{"arch": "transformer_decoder", "model": "autoregressive pixel model", "dataset": "retinal OCT scans (Kermany 2017)", "train_examples": 49215, "image_size": 20, "horizontal_flip": true, "levels_per_channel": 32, "vocab_size": 33, "width": 256, "layers": 10, "norm": "layernorm", "norm_position": "pre", "activation": "gelu", "mlp_ratio": 4, "head_dim": 32, "fused_qkv": false, "bias": "all", "qk_norm": false, "layer_scale_init": 1.0, "parallel_block": false, "inner_norm": false, "drop_path": 0.15, "positions": "rope", "tie_embeddings": false, "init": "torch_default", "residual_init": "zero_last", "optimizer": "soap", "beta2": 0.95, "lr": 0.0028, "beta1": 0.9, "shampoo_beta": 0.95, "eps": 1e-08, "precondition_frequency": 50, "max_precond_dim": 1536, "one_sided": false, "adamw_lr_other_params": 0.0014, "steps": 9800, "batch_size": 64, "epochs": 12.7, "lr_schedule": "wsd_sqrt", "decay_fraction": 0.4, "final_lr_fraction": 0.01, "warmup_steps": 290, "weight_decay": 0.05, "adamw_weight_decay_other_params": 0.05}
Rows from block 5 of a small autoregressive pixel model, named by matrix and row number. Rows with one number belong to one neuron. Each number is 200 + 20 x the weight over its row's rms, rounded and kept within 0 to 999. All counts start at 0.
After each neuron's rows are labels from the 100 images, of 14976, where the neuron reaches its highest value: "top examples" is what is common among them. Only what is clearly more common there than usual is listed. The data: retinal OCT scans (Kermany 2017).
# fc1: MLP up (model.blocks.5.mlp.fc1.weight, 1024x256), inputs 128-255
# fc2: MLP down (model.blocks.5.mlp.fc2.weight, 256x1024, transposed), outputs 128-255

fc1.282,193,223,200,154,212,209,213,190,178,205,192,209,212,198,204,188,213,208,207,232,171,206,213,200,230,189,191,165,186,241,192,216,180,198,220,191,196,234,203,197,213,206,201,215,232,220,219,201,212,170,250,207,201,207,148,217,209,190,218,204,190,188,227,216,185,202,212,209,220,208,219,242,229,196,217,204,222,205,236,162,224,194,213,201,212,200,191,237,216,183,186,201,215,197,213,196,201,207,218,232,209,217,184,206,200,220,165,183,209,195,220,184,220,188,189,184,210,217,207,176,200,192,215,208,190,142,194,216
fc2.282,197,179,181,208,203,237,221,225,192,188,224,239,169,176,188,201,208,184,198,157,227,182,187,165,196,235,206,202,157,235,206,189,196,213,205,188,194,173,167,229,207,211,234,168,210,207,218,204,195,202,201,210,181,196,242,195,210,213,176,199,242,188,219,198,198,181,234,194,208,179,197,180,206,198,172,184,188,205,215,187,213,173,182,204,183,229,198,216,171,202,215,204,187,232,186,228,205,214,189,191,231,200,173,206,210,168,210,236,193,197,191,196,238,211,195,192,193,236,216,215,217,227,191,190,210,221,182,204
top examples: finding: choroidal neovascularization

fc1.687,208,209,210,180,220,241,188,195,173,185,177,204,204,196,218,222,205,187,220,232,184,163,199,202,191,170,170,201,202,216,205,212,216,190,156,189,215,196,216,166,175,185,188,177,207,215,206,197,158,206,206,213,195,231,204,207,218,226,220,189,189,178,208,217,197,208,210,211,215,195,176,187,220,225,237,201,244,182,206,185,214,219,247,190,195,176,165,248,172,212,210,220,212,209,235,241,191,205,207,202,195,193,209,164,203,216,215,228,196,163,199,213,221,218,217,215,197,221,183,169,225,196,206,193,216,203,158,216
fc2.687,150,198,188,195,188,231,178,229,209,216,227,213,216,169,199,201,208,203,215,187,192,264,191,205,225,235,165,171,200,201,200,192,185,185,180,204,181,215,235,212,198,221,209,167,200,211,214,202,235,235,213,196,209,169,195,216,172,199,212,203,178,211,200,188,178,196,175,192,204,201,224,206,171,198,202,183,177,252,217,204,178,159,164,199,173,196,198,181,215,233,193,174,179,178,150,211,215,175,191,214,200,221,202,192,162,208,192,174,188,215,211,214,207,207,202,185,202,161,166,206,191,224,177,207,204,230,226,205
top examples: finding: choroidal neovascularization

fc1.454,188,209,222,220,198,179,180,192,218,220,193,172,208,186,196,205,208,229,242,182,221,184,213,164,193,206,186,230,188,220,239,236,211,186,182,206,196,218,198,239,207,233,181,203,201,220,218,212,210,177,202,198,222,201,234,167,220,157,184,201,200,178,223,182,225,204,211,195,180,198,192,172,202,189,186,218,210,199,200,217,225,166,214,204,202,156,205,193,163,180,195,166,182,230,196,201,197,195,207,195,210,203,166,189,216,197,216,190,210,215,202,236,217,200,174,203,214,172,185,226,207,217,169,202,182,216,216,225
fc2.454,201,231,218,231,176,205,189,246,187,195,203,214,187,226,171,186,207,187,210,229,164,222,160,186,227,236,209,180,231,181,192,232,210,214,215,178,166,198,172,166,154,204,207,208,198,181,182,181,171,199,213,188,215,244,190,203,212,223,222,215,221,204,194,212,178,197,197,204,214,223,216,216,226,166,178,187,190,167,192,204,207,159,196,213,174,218,202,199,240,221,182,226,190,196,177,190,201,239,192,194,199,223,217,189,213,215,214,225,184,148,183,194,179,233,177,199,208,204,191,197,222,210,187,200,214,192,235,185
top examples: finding: diabetic macular edema

fc1.614,162,176,193,168,214,213,182,206,217,173,174,223,206,198,207,202,185,181,201,204,208,237,189,176,220,227,223,195,215,203,178,219,234,202,200,248,202,192,193,212,201,221,206,174,226,225,181,224,196,192,200,208,245,198,209,194,176,226,217,176,213,187,230,189,186,224,198,184,231,206,210,164,201,204,216,184,179,248,186,194,192,186,203,166,166,205,220,199,200,173,197,189,172,215,226,242,231,206,206,184,219,217,174,196,255,209,212,200,176,213,209,197,214,213,191,221,172,219,204,258,210,227,194,207,175,203,179,168
fc2.614,187,201,220,202,203,198,207,207,217,249,195,179,242,213,203,228,182,238,215,199,220,177,231,220,164,210,209,193,197,195,203,173,209,175,208,182,220,228,208,252,234,176,202,181,162,187,227,176,220,218,202,215,155,205,195,182,218,171,201,205,219,211,200,225,241,184,178,212,198,195,212,195,176,191,193,176,220,168,191,191,188,213,178,213,220,193,163,204,213,219,181,195,199,196,192,173,194,206,201,228,217,201,207,174,169,172,195,190,215,218,194,241,202,194,178,207,226,180,204,197,185,185,183,187,219,188,207,226
top examples: finding: choroidal neovascularization

fc1.440,205,219,221,163,215,195,169,170,218,241,203,191,197,221,167,219,197,212,178,195,184,225,184,209,232,182,214,197,205,234,170,203,183,181,205,198,212,212,187,162,193,231,201,243,210,179,196,176,180,188,191,204,188,174,201,169,252,201,210,155,209,204,170,191,209,209,233,198,216,227,206,170,197,216,187,194,239,186,234,211,228,192,177,194,228,195,197,201,178,240,190,209,163,199,196,198,234,210,222,240,174,182,181,235,195,204,191,210,195,184,180,176,198,214,215,178,171,201,218,241,207,229,199,189,188,213,197,195
fc2.440,214,201,171,182,187,185,213,195,187,215,206,186,202,189,180,175,240,208,201,207,184,189,228,225,199,209,231,175,207,235,194,221,192,205,190,222,194,191,189,195,196,243,197,210,204,183,195,200,209,201,201,202,230,212,213,219,210,206,218,215,189,179,201,190,196,206,210,233,209,190,214,197,220,193,189,217,172,228,175,196,222,188,194,205,150,204,211,225,233,183,220,160,185,176,227,189,216,188,186,200,192,219,217,170,223,218,219,198,203,179,168,193,234,227,209,171,194,182,228,221,193,203,151,181,175,206,199,226
top examples: finding: diabetic macular edema

fc1.349,235,207,177,193,226,186,251,167,227,209,207,237,180,213,189,193,194,205,208,206,181,197,212,203,184,211,188,220,255,184,214,212,198,202,224,186,220,164,228,196,211,224,192,197,207,221,213,189,207,198,185,199,210,197,215,222,225,249,178,206,215,231,218,220,197,196,192,187,208,209,219,158,218,192,177,228,183,229,218,237,189,198,188,183,213,201,193,219,159,183,217,227,228,218,223,181,209,177,207,212,206,207,181,200,176,201,173,220,209,189,186,195,234,201,216,175,172,213,193,177,189,208,214,192,195,196,221,224
fc2.349,196,208,237,205,238,176,197,220,216,214,195,182,168,200,185,200,197,164,190,206,182,232,202,226,204,201,183,212,195,173,187,217,217,212,188,177,200,217,189,214,202,192,202,194,185,218,215,238,206,194,165,248,222,205,230,162,196,186,193,205,213,166,195,164,211,171,194,165,194,191,208,240,198,233,181,209,183,200,231,193,204,217,200,196,208,233,203,213,159,209,197,204,207,201,156,173,179,193,201,195,226,224,224,195,188,198,180,204,230,206,219,205,222,180,199,237,198,175,213,204,234,196,223,209,177,185,164,238
top examples: finding: choroidal neovascularization

fc1.250,213,192,196,209,210,174,189,246,147,228,209,184,213,218,215,169,208,194,180,161,178,191,209,147,197,201,229,176,224,191,225,239,207,200,199,204,203,223,198,189,173,177,217,208,199,184,202,212,194,216,200,217,215,182,180,221,161,198,210,155,180,167,198,213,182,169,172,190,207,178,235,189,210,193,213,180,194,204,188,211,181,231,207,170,181,219,173,226,207,180,208,190,181,226,197,177,221,198,214,203,212,241,210,217,204,199,229,179,219,208,197,204,206,232,209,178,211,214,232,206,222,213,207,221,203,163,205,171
fc2.250,182,198,192,218,186,202,247,184,193,208,200,172,179,180,192,183,214,182,197,194,213,203,230,187,183,192,230,206,162,170,205,198,220,243,201,205,194,239,200,214,200,205,225,224,211,177,175,219,208,205,189,185,180,210,180,209,208,168,210,190,187,211,215,243,180,193,205,194,196,213,195,206,193,209,201,188,211,191,166,202,182,209,209,173,189,181,194,179,184,215,225,212,223,225,185,207,201,224,203,224,166,222,206,185,214,176,236,186,216,191,183,182,210,204,215,231,189,226,255,196,217,241,185,208,208,174,164,171
top examples: finding: choroidal neovascularization

fc1.32,245,207,224,156,206,202,199,199,164,189,212,210,189,190,239,169,213,189,220,185,190,197,206,157,185,230,198,206,190,220,215,195,194,177,204,166,189,148,209,205,207,181,176,217,202,234,200,181,192,210,164,183,186,198,196,197,193,218,199,247,229,192,188,181,172,215,199,227,196,195,200,219,197,193,217,198,184,230,206,197,188,204,201,214,191,198,187,213,216,239,204,184,184,194,174,197,230,180,207,251,201,197,228,223,179,196,151,211,198,185,198,220,206,197,222,205,234,232,195,199,235,186,191,205,186,199,193,189
fc2.32,214,218,169,190,209,185,202,173,205,204,203,162,218,193,166,202,208,221,184,218,188,238,201,198,211,204,243,192,192,212,181,223,205,227,173,205,197,202,172,178,177,222,195,202,208,185,175,192,194,225,213,179,182,171,213,215,216,194,175,206,171,167,166,213,187,211,193,218,176,201,203,181,211,201,176,191,219,205,181,196,183,190,229,159,168,187,216,171,201,191,200,192,206,200,184,239,205,206,205,213,243,190,195,169,182,199,189,193,224,200,195,219,209,193,220,195,217,204,178,221,178,249,210,229,202,195,183,212
top examples: finding: choroidal neovascularization

fc1.479,150,199,215,208,164,187,177,214,209,210,212,206,189,236,194,238,153,205,229,170,178,219,238,178,189,220,208,181,206,191,199,192,225,209,189,209,207,185,212,201,193,207,169,210,203,201,198,212,218,240,185,188,178,199,252,177,208,185,204,189,198,177,183,181,196,201,172,231,196,209,190,223,190,214,223,217,173,214,221,200,174,195,166,217,203,187,242,208,181,211,211,203,169,214,205,180,193,183,186,226,192,210,206,229,222,150,200,179,183,204,165,199,214,213,204,240,202,198,220,154,218,229,226,223,232,235,159,181
fc2.479,215,195,191,171,224,227,175,186,216,198,185,199,219,185,194,223,228,222,200,198,226,196,179,200,205,194,176,229,204,212,177,204,192,190,150,193,203,217,201,184,194,203,218,217,218,212,225,166,213,184,164,227,203,204,188,195,211,162,216,242,217,183,171,252,204,176,223,224,194,234,201,214,195,232,185,197,181,209,202,231,193,232,217,213,202,216,221,208,241,237,229,184,181,240,213,204,196,197,209,181,186,159,202,169,215,174,196,223,173,223,170,230,191,198,195,179,201,193,180,229,218,214,214,187,216,197,175,196
top examples: finding: diabetic macular edema

fc1.522,196,177,177,210,221,154,204,207,185,176,184,198,191,203,176,211,184,226,218,187,221,241,175,219,218,192,198,238,189,222,209,197,214,197,199,193,197,177,230,174,210,220,176,205,213,211,192,191,178,221,203,233,218,236,195,226,174,189,234,242,230,221,188,196,195,222,221,220,182,181,159,189,221,184,174,204,227,228,227,199,189,194,206,217,203,189,208,210,215,208,220,190,175,192,172,187,202,225,212,234,199,198,169,218,224,202,205,194,191,190,165,211,187,154,172,216,198,191,212,162,204,205,167,200,212,165,176,210
fc2.522,199,201,241,214,188,241,184,172,240,181,203,200,198,190,239,218,223,186,202,200,187,197,176,193,209,174,199,184,144,195,197,221,194,183,206,218,200,176,214,207,221,193,218,200,197,221,217,201,237,186,176,195,213,183,198,178,245,183,188,178,208,252,216,212,181,170,194,196,199,182,177,200,189,193,230,159,165,173,202,186,155,188,224,183,200,218,225,161,226,206,215,213,167,195,210,215,183,214,208,174,194,235,244,209,189,203,187,205,228,161,215,198,176,236,216,175,203,193,177,214,185,190,189,202,192,192,198,202
top examples: finding: choroidal neovascularization

fc1.733,215,172,234,198,219,189,202,182,206,190,186,183,186,202,260,173,199,188,228,206,179,222,235,206,216,209,190,189,226,198,201,222,189,167,186,202,218,224,199,213,198,209,232,207,161,220,233,198,215,215,207,188,192,187,161,237,170,167,257,227,203,208,208,216,180,200,198,219,197,198,177,175,210,172,185,192,184,191,169,228,212,223,170,193,174,201,208,183,192,232,195,210,210,218,179,204,221,154,149,182,197,192,215,193,226,200,190,197,237,198,181,157,223,174,245,169,203,187,175,191,161,211,213,196,233,219,185,205
fc2.733,243,216,194,192,188,205,225,197,204,232,170,209,158,201,158,209,202,199,218,163,196,178,192,213,187,216,219,182,182,203,219,175,198,213,219,170,203,211,195,234,218,227,229,195,195,185,151,203,192,177,195,215,191,203,192,185,227,228,214,188,225,213,201,207,181,189,213,212,218,221,187,152,200,192,216,204,206,211,194,238,184,191,189,242,213,181,166,167,202,163,154,183,167,177,228,201,206,204,198,212,218,219,191,193,181,212,224,219,202,170,194,211,197,227,184,206,228,235,226,195,202,203,189,176,197,206,215,197
top examples: finding: diabetic macular edema

fc1.683,194,212,208,198,223,174,162,195,176,228,217,226,171,226,176,211,223,186,169,209,194,167,201,180,212,213,197,225,226,216,188,163,200,177,203,188,210,192,196,207,187,209,206,233,228,202,198,207,186,210,215,184,199,223,197,220,205,184,212,167,193,219,187,189,182,189,249,209,221,151,215,255,208,196,189,192,224,203,204,222,244,196,205,192,182,204,220,203,194,187,172,194,185,193,201,215,205,219,187,235,208,210,209,222,194,210,221,178,165,186,168,171,244,225,180,203,210,171,200,188,174,197,178,168,187,228,209,215
fc2.683,199,193,195,206,199,161,200,159,217,204,222,189,213,226,248,225,203,164,196,169,208,210,192,215,205,186,203,210,195,226,260,230,188,218,205,188,207,188,209,198,246,168,194,217,190,204,215,196,199,205,186,192,195,210,173,198,212,191,197,205,176,174,169,192,215,195,147,252,190,190,228,179,171,207,200,196,195,191,198,217,174,224,182,201,202,219,170,205,218,221,210,215,211,192,193,227,196,215,215,210,207,235,192,210,209,242,164,200,169,206,195,216,216,217,227,210,196,193,194,209,179,209,204,211,188,184,177,200
top examples: finding: diabetic macular edema

fc1.648,196,201,201,177,186,206,221,184,211,202,236,234,207,208,209,227,187,227,216,188,187,205,207,182,180,207,180,187,199,200,214,254,222,190,234,200,201,149,174,200,195,170,225,205,179,185,178,183,170,193,179,191,187,238,187,232,159,203,183,211,215,215,250,199,163,200,173,223,212,206,218,171,202,221,192,184,207,186,199,196,223,187,194,246,182,200,191,221,158,195,218,178,190,237,186,238,186,216,191,236,201,200,199,210,180,190,207,216,185,201,238,150,221,200,196,206,206,211,236,211,188,182,178,207,183,173,165,232
fc2.648,178,242,184,215,210,180,219,175,241,248,198,170,210,205,184,187,176,244,200,206,244,212,208,212,186,192,185,158,176,207,189,222,215,195,216,244,200,203,222,171,211,226,195,176,229,195,196,170,188,202,201,214,235,207,168,213,213,194,200,202,200,229,181,214,225,192,183,213,208,264,199,253,175,189,173,156,177,142,163,202,213,226,238,210,181,183,240,185,222,198,205,187,217,212,171,194,230,217,221,187,216,202,231,177,246,209,192,191,191,201,200,219,204,211,231,205,192,177,188,193,177,206,210,183,228,197,215,175
top examples: finding: choroidal neovascularization

fc1.10,217,223,191,176,177,232,168,211,207,167,185,252,202,214,176,197,236,204,189,205,228,192,223,221,189,229,187,168,218,218,176,207,181,189,177,201,192,252,202,184,250,195,197,199,236,204,182,210,194,193,188,210,176,203,189,186,174,224,187,189,233,193,209,211,203,157,215,171,188,192,193,187,177,223,164,162,167,215,183,206,211,200,198,183,193,178,256,177,196,197,194,209,206,238,170,173,220,187,170,176,193,211,232,200,196,228,195,201,205,222,198,256,181,175,208,199,215,212,183,203,192,199,174,197,214,216,178,234
fc2.10,222,176,211,185,187,205,221,209,166,223,211,195,213,206,214,192,183,213,201,194,202,226,202,202,210,190,178,245,233,224,191,196,181,223,211,230,200,226,212,193,191,187,185,191,190,218,216,195,192,213,190,191,182,160,234,188,195,177,168,177,203,208,180,164,231,247,173,212,200,197,175,202,215,230,195,192,214,231,180,205,210,209,186,205,192,169,211,187,168,184,219,207,192,184,246,212,228,184,229,204,222,165,239,220,221,202,193,220,159,166,182,162,215,219,212,186,190,219,252,231,183,213,224,176,191,187,166,195
top examples: finding: choroidal neovascularization

fc1.279,184,205,188,226,205,195,200,162,181,214,195,239,162,201,222,208,226,208,197,218,193,203,169,203,196,199,212,213,214,214,174,214,210,186,213,214,175,187,170,198,190,208,196,190,232,207,224,230,201,194,198,194,207,235,149,225,208,193,199,176,203,175,204,218,204,225,198,235,209,190,208,189,204,210,196,164,249,229,177,225,188,176,189,193,224,204,226,214,192,182,234,161,216,215,200,219,157,179,233,199,199,198,185,209,187,221,192,199,191,180,180,207,224,169,196,196,198,182,215,204,194,201,211,190,168,199,221,203
fc2.279,195,224,218,207,190,212,199,224,204,205,198,196,210,197,204,223,170,165,230,168,163,213,224,200,192,176,187,188,230,223,191,209,181,138,220,192,221,216,214,224,200,214,185,220,208,185,219,215,170,181,204,230,183,196,218,247,195,194,173,195,197,193,201,167,200,200,210,157,198,183,207,185,185,211,220,213,220,186,207,176,221,167,207,194,169,209,252,202,197,198,209,212,204,219,221,202,179,208,200,234,226,211,204,195,210,214,184,188,202,187,218,210,205,232,215,211,201,209,223,189,225,201,205,210,191,217,201,220
top examples: finding: diabetic macular edema

fc1.617,218,188,181,207,196,217,220,212,213,233,173,226,208,188,231,214,228,212,206,173,182,229,177,190,197,209,179,223,227,183,215,193,218,179,209,196,226,248,185,200,183,180,195,204,144,153,195,217,160,189,180,231,215,205,189,191,202,222,244,213,181,206,204,187,181,177,204,219,192,197,183,219,174,199,170,231,198,202,169,148,196,213,206,215,210,164,229,222,171,206,181,219,207,182,213,183,205,233,166,172,214,178,204,182,188,170,210,232,203,211,190,230,194,233,197,226,199,221,202,223,216,200,180,192,206,170,180,208
fc2.617,183,223,198,151,208,198,175,177,194,213,199,193,213,248,209,211,211,169,211,217,216,192,176,179,148,232,176,170,185,191,196,156,184,192,188,206,243,183,215,168,178,196,169,192,199,192,230,178,202,230,190,200,205,190,224,197,192,194,224,226,200,199,203,201,192,161,189,197,190,195,215,212,180,204,232,185,220,211,214,266,192,197,155,211,219,207,220,172,193,211,160,203,216,217,221,224,201,206,191,222,209,204,171,188,214,223,200,198,211,172,187,206,190,195,164,188,216,209,225,211,197,242,210,197,193,228,178,184
top examples: finding: choroidal neovascularization

fc1.90,207,239,205,214,228,211,194,161,199,177,216,215,198,204,232,208,186,195,206,162,247,187,222,166,202,202,199,174,188,188,225,204,219,181,204,129,220,229,214,164,175,199,231,221,189,191,207,202,210,193,203,188,209,220,223,239,216,185,194,181,185,183,232,219,239,200,199,172,212,207,233,175,204,181,181,183,214,192,211,203,205,196,200,222,206,213,163,210,230,209,202,191,175,187,217,179,168,215,190,198,204,208,213,183,197,187,225,184,206,194,159,211,213,192,186,208,159,171,159,205,202,184,196,203,176,194,221,174
fc2.90,203,206,205,183,185,181,214,216,195,200,193,176,176,148,216,186,182,206,195,227,173,204,186,216,208,211,197,185,187,197,196,195,213,206,200,205,181,164,214,215,181,218,184,195,201,234,187,165,192,181,183,188,212,173,198,183,197,200,219,248,181,215,206,240,194,206,219,195,210,212,198,236,189,207,198,195,216,224,180,173,223,204,195,221,203,197,199,182,190,187,205,183,214,218,203,217,195,183,225,185,220,211,192,226,203,232,199,184,220,208,214,200,188,168,228,208,192,208,221,213,183,193,206,224,220,203,168,184
top examples: finding: choroidal neovascularization

fc1.720,210,182,211,220,179,189,220,199,194,202,185,230,204,193,184,182,196,216,231,191,204,187,189,195,245,197,197,196,206,166,195,210,189,234,196,186,222,179,216,198,239,220,169,261,201,186,155,180,209,221,205,171,195,222,236,188,204,224,168,166,203,199,182,203,206,211,230,197,186,203,187,190,199,212,207,212,201,224,180,216,214,155,194,232,220,190,167,205,175,196,224,218,188,210,205,213,182,239,201,238,214,219,189,190,176,187,206,205,188,206,177,211,178,173,161,183,195,173,238,188,201,231,210,261,215,207,210,210
fc2.720,179,233,160,181,150,205,206,220,216,230,195,201,237,210,202,221,178,181,208,196,179,208,187,214,167,198,217,191,166,203,212,215,188,193,209,191,192,231,203,208,173,164,196,169,224,221,226,226,187,222,174,235,213,216,196,207,186,236,200,203,205,208,202,191,215,196,147,225,193,202,217,199,221,195,180,212,188,200,215,224,176,219,219,201,155,175,262,219,192,217,196,185,246,216,192,208,199,209,190,182,178,214,176,204,180,218,194,217,216,201,227,229,211,208,181,217,170,243,191,189,181,170,188,232,203,215,225,206
top examples: finding: diabetic macular edema

fc1.225,225,242,162,164,231,202,194,176,212,195,179,244,187,190,198,186,210,200,215,190,222,205,239,164,219,214,158,211,175,190,174,180,234,181,200,169,213,183,164,146,214,195,238,174,219,206,180,189,172,183,187,181,191,201,222,190,187,223,193,202,199,210,210,199,182,204,203,186,220,180,209,221,164,194,192,185,237,209,192,172,176,217,185,226,182,198,227,232,200,199,204,193,211,165,187,211,198,216,186,203,192,203,173,220,235,207,194,198,204,162,211,190,211,176,201,197,224,208,189,167,221,208,207,200,166,210,206,183
fc2.225,209,201,197,222,217,205,222,187,182,169,169,183,235,191,195,175,146,192,218,190,191,184,202,211,189,220,229,227,211,234,173,204,177,209,164,208,182,169,208,198,194,220,213,251,190,200,228,234,199,195,195,200,193,193,222,204,198,188,188,199,219,206,201,205,170,185,196,186,213,216,183,185,206,175,209,193,206,144,206,159,183,203,221,176,211,165,188,154,228,202,205,155,174,240,224,211,238,227,188,208,183,220,214,214,214,205,202,236,207,185,193,226,187,171,195,229,201,195,206,189,225,200,202,184,186,185,237,205
top examples: finding: choroidal neovascularization

fc1.327,242,196,175,211,236,190,170,226,200,229,199,205,201,196,202,199,208,217,193,203,195,201,207,194,213,208,220,196,226,203,199,183,204,208,180,234,227,233,216,229,186,165,203,154,184,212,190,206,198,172,176,202,198,174,185,218,172,248,169,195,217,178,173,215,188,209,208,223,208,194,209,210,198,203,231,189,196,216,205,198,203,159,224,198,190,184,167,238,201,152,230,209,216,205,194,225,194,202,181,222,196,182,215,215,218,215,205,235,209,199,187,178,186,165,197,195,226,218,220,233,197,158,166,197,198,200,173,166
fc2.327,204,190,172,217,180,213,211,209,189,177,229,198,167,229,224,234,186,166,236,189,208,212,231,195,203,209,185,172,170,194,202,170,218,237,223,207,159,211,210,182,204,192,153,208,180,198,219,185,193,227,199,199,207,157,194,179,212,178,196,201,201,212,234,208,213,172,177,194,165,193,205,207,199,182,168,233,169,193,194,215,186,230,212,200,198,194,163,197,181,196,216,193,212,162,206,183,170,202,211,190,199,234,224,158,184,223,218,157,201,208,176,185,213,207,216,186,186,201,189,176,200,178,208,217,222,186,184,199
top examples: finding: choroidal neovascularization

fc1.343,149,217,183,189,207,231,196,219,201,219,203,185,201,215,191,207,238,178,215,218,218,205,172,186,219,213,204,155,238,168,185,241,201,180,193,200,223,179,197,196,187,192,201,182,205,185,206,180,232,214,219,186,192,226,207,218,201,189,198,237,169,221,161,222,232,240,197,196,195,221,191,212,201,185,191,222,213,207,179,215,197,203,214,170,241,178,208,220,202,187,204,177,230,208,171,219,201,181,196,238,221,188,217,211,168,200,184,199,227,222,149,195,192,189,170,192,161,188,179,241,179,233,203,178,224,213,191,237
fc2.343,184,198,227,229,205,206,230,203,149,179,209,201,191,216,200,203,183,186,215,245,203,210,158,222,221,201,213,180,169,193,206,232,236,194,185,190,184,192,190,200,210,175,190,218,172,197,185,190,159,214,230,194,188,185,219,188,202,205,165,227,201,181,214,191,225,234,211,229,181,201,214,216,180,201,211,154,213,221,178,196,204,208,214,211,210,216,184,214,197,200,181,219,212,158,204,199,210,164,200,223,203,233,210,205,177,208,226,199,193,197,192,202,194,167,207,187,239,185,227,183,182,215,207,231,139,242,207,205
top examples: finding: diabetic macular edema

fc1.159,205,208,214,200,207,187,214,193,188,228,214,209,218,210,229,218,159,199,171,159,180,221,189,200,202,200,200,215,203,202,222,201,190,236,218,209,180,185,186,179,202,177,186,182,218,184,222,210,152,176,215,200,181,216,189,185,201,211,181,195,162,229,209,204,182,204,180,214,178,208,205,183,182,162,173,223,161,205,235,174,202,205,207,195,178,216,244,226,200,228,197,175,184,168,226,210,158,177,206,201,234,227,197,166,200,201,196,169,187,228,212,179,206,229,200,198,215,204,202,226,203,198,219,181,179,210,215,221
fc2.159,192,187,198,217,168,210,258,201,190,194,151,193,201,212,185,207,214,199,201,224,191,216,201,224,195,174,237,190,165,187,169,190,201,189,185,222,153,200,173,208,195,202,168,216,220,194,200,217,212,243,204,178,219,183,196,173,172,203,187,187,185,198,209,236,215,198,226,177,188,197,170,219,219,203,210,171,192,180,204,210,168,249,195,215,208,255,179,214,174,178,199,219,200,195,161,202,197,190,214,201,191,164,185,166,224,195,225,209,208,194,176,224,216,211,216,226,196,180,176,203,212,229,202,179,208,198,229,182
top examples: finding: diabetic macular edema

fc1.660,198,163,188,197,207,225,212,228,212,187,229,178,187,205,167,161,198,168,208,179,169,165,232,183,202,223,182,169,215,213,204,170,188,187,260,215,184,194,177,224,214,175,216,201,209,186,196,224,209,196,203,184,215,208,207,190,220,213,232,216,216,208,194,184,200,232,204,199,222,174,217,232,214,174,203,218,207,220,176,230,176,203,204,224,202,201,216,224,210,224,196,202,150,186,200,200,225,212,196,203,185,215,198,222,206,231,232,226,197,190,195,210,214,228,245,220,190,198,220,203,232,203,185,213,217,174,188,187
fc2.660,228,200,231,217,177,208,167,189,207,201,202,182,232,172,211,186,211,179,204,208,199,163,186,232,202,211,196,198,200,212,214,173,209,223,230,197,214,195,231,227,213,199,203,187,203,194,195,224,213,196,198,196,208,170,216,223,195,206,202,211,206,224,205,197,239,203,177,196,215,221,165,182,221,190,191,217,164,222,217,171,164,172,182,215,198,189,203,186,186,211,175,186,199,147,227,162,209,195,195,221,179,204,194,200,183,211,189,191,203,235,207,207,153,176,212,183,199,182,194,179,146,201,173,195,196,179,173,183
top examples: finding: choroidal neovascularization

fc1.416,197,199,194,177,232,182,245,207,159,215,168,221,182,227,191,180,229,198,216,180,222,219,208,174,171,191,203,192,204,209,222,203,209,215,184,221,206,234,203,203,197,178,187,164,194,160,213,206,200,193,188,226,210,202,208,241,212,193,191,245,188,202,223,178,194,184,189,204,219,205,207,200,203,183,202,163,195,174,218,216,202,191,213,169,169,193,210,247,195,239,189,238,212,170,219,211,182,187,244,221,203,189,234,250,180,182,180,217,186,206,213,205,210,201,193,222,225,203,182,226,186,221,192,186,197,201,198,221
fc2.416,181,207,230,218,180,204,181,198,190,188,213,223,196,169,206,137,191,240,185,188,177,221,208,187,194,187,241,176,202,178,230,193,187,177,214,197,181,218,163,218,248,198,219,199,205,197,162,209,199,196,192,178,216,181,242,204,210,216,182,211,181,196,159,172,232,214,188,185,214,215,181,196,171,191,203,181,207,206,203,212,178,211,173,240,192,215,219,156,207,202,234,216,199,210,227,188,226,211,177,228,205,190,200,160,194,222,197,239,192,213,213,186,211,209,197,205,198,194,194,241,187,200,228,192,229,206,181,190
top examples: finding: choroidal neovascularization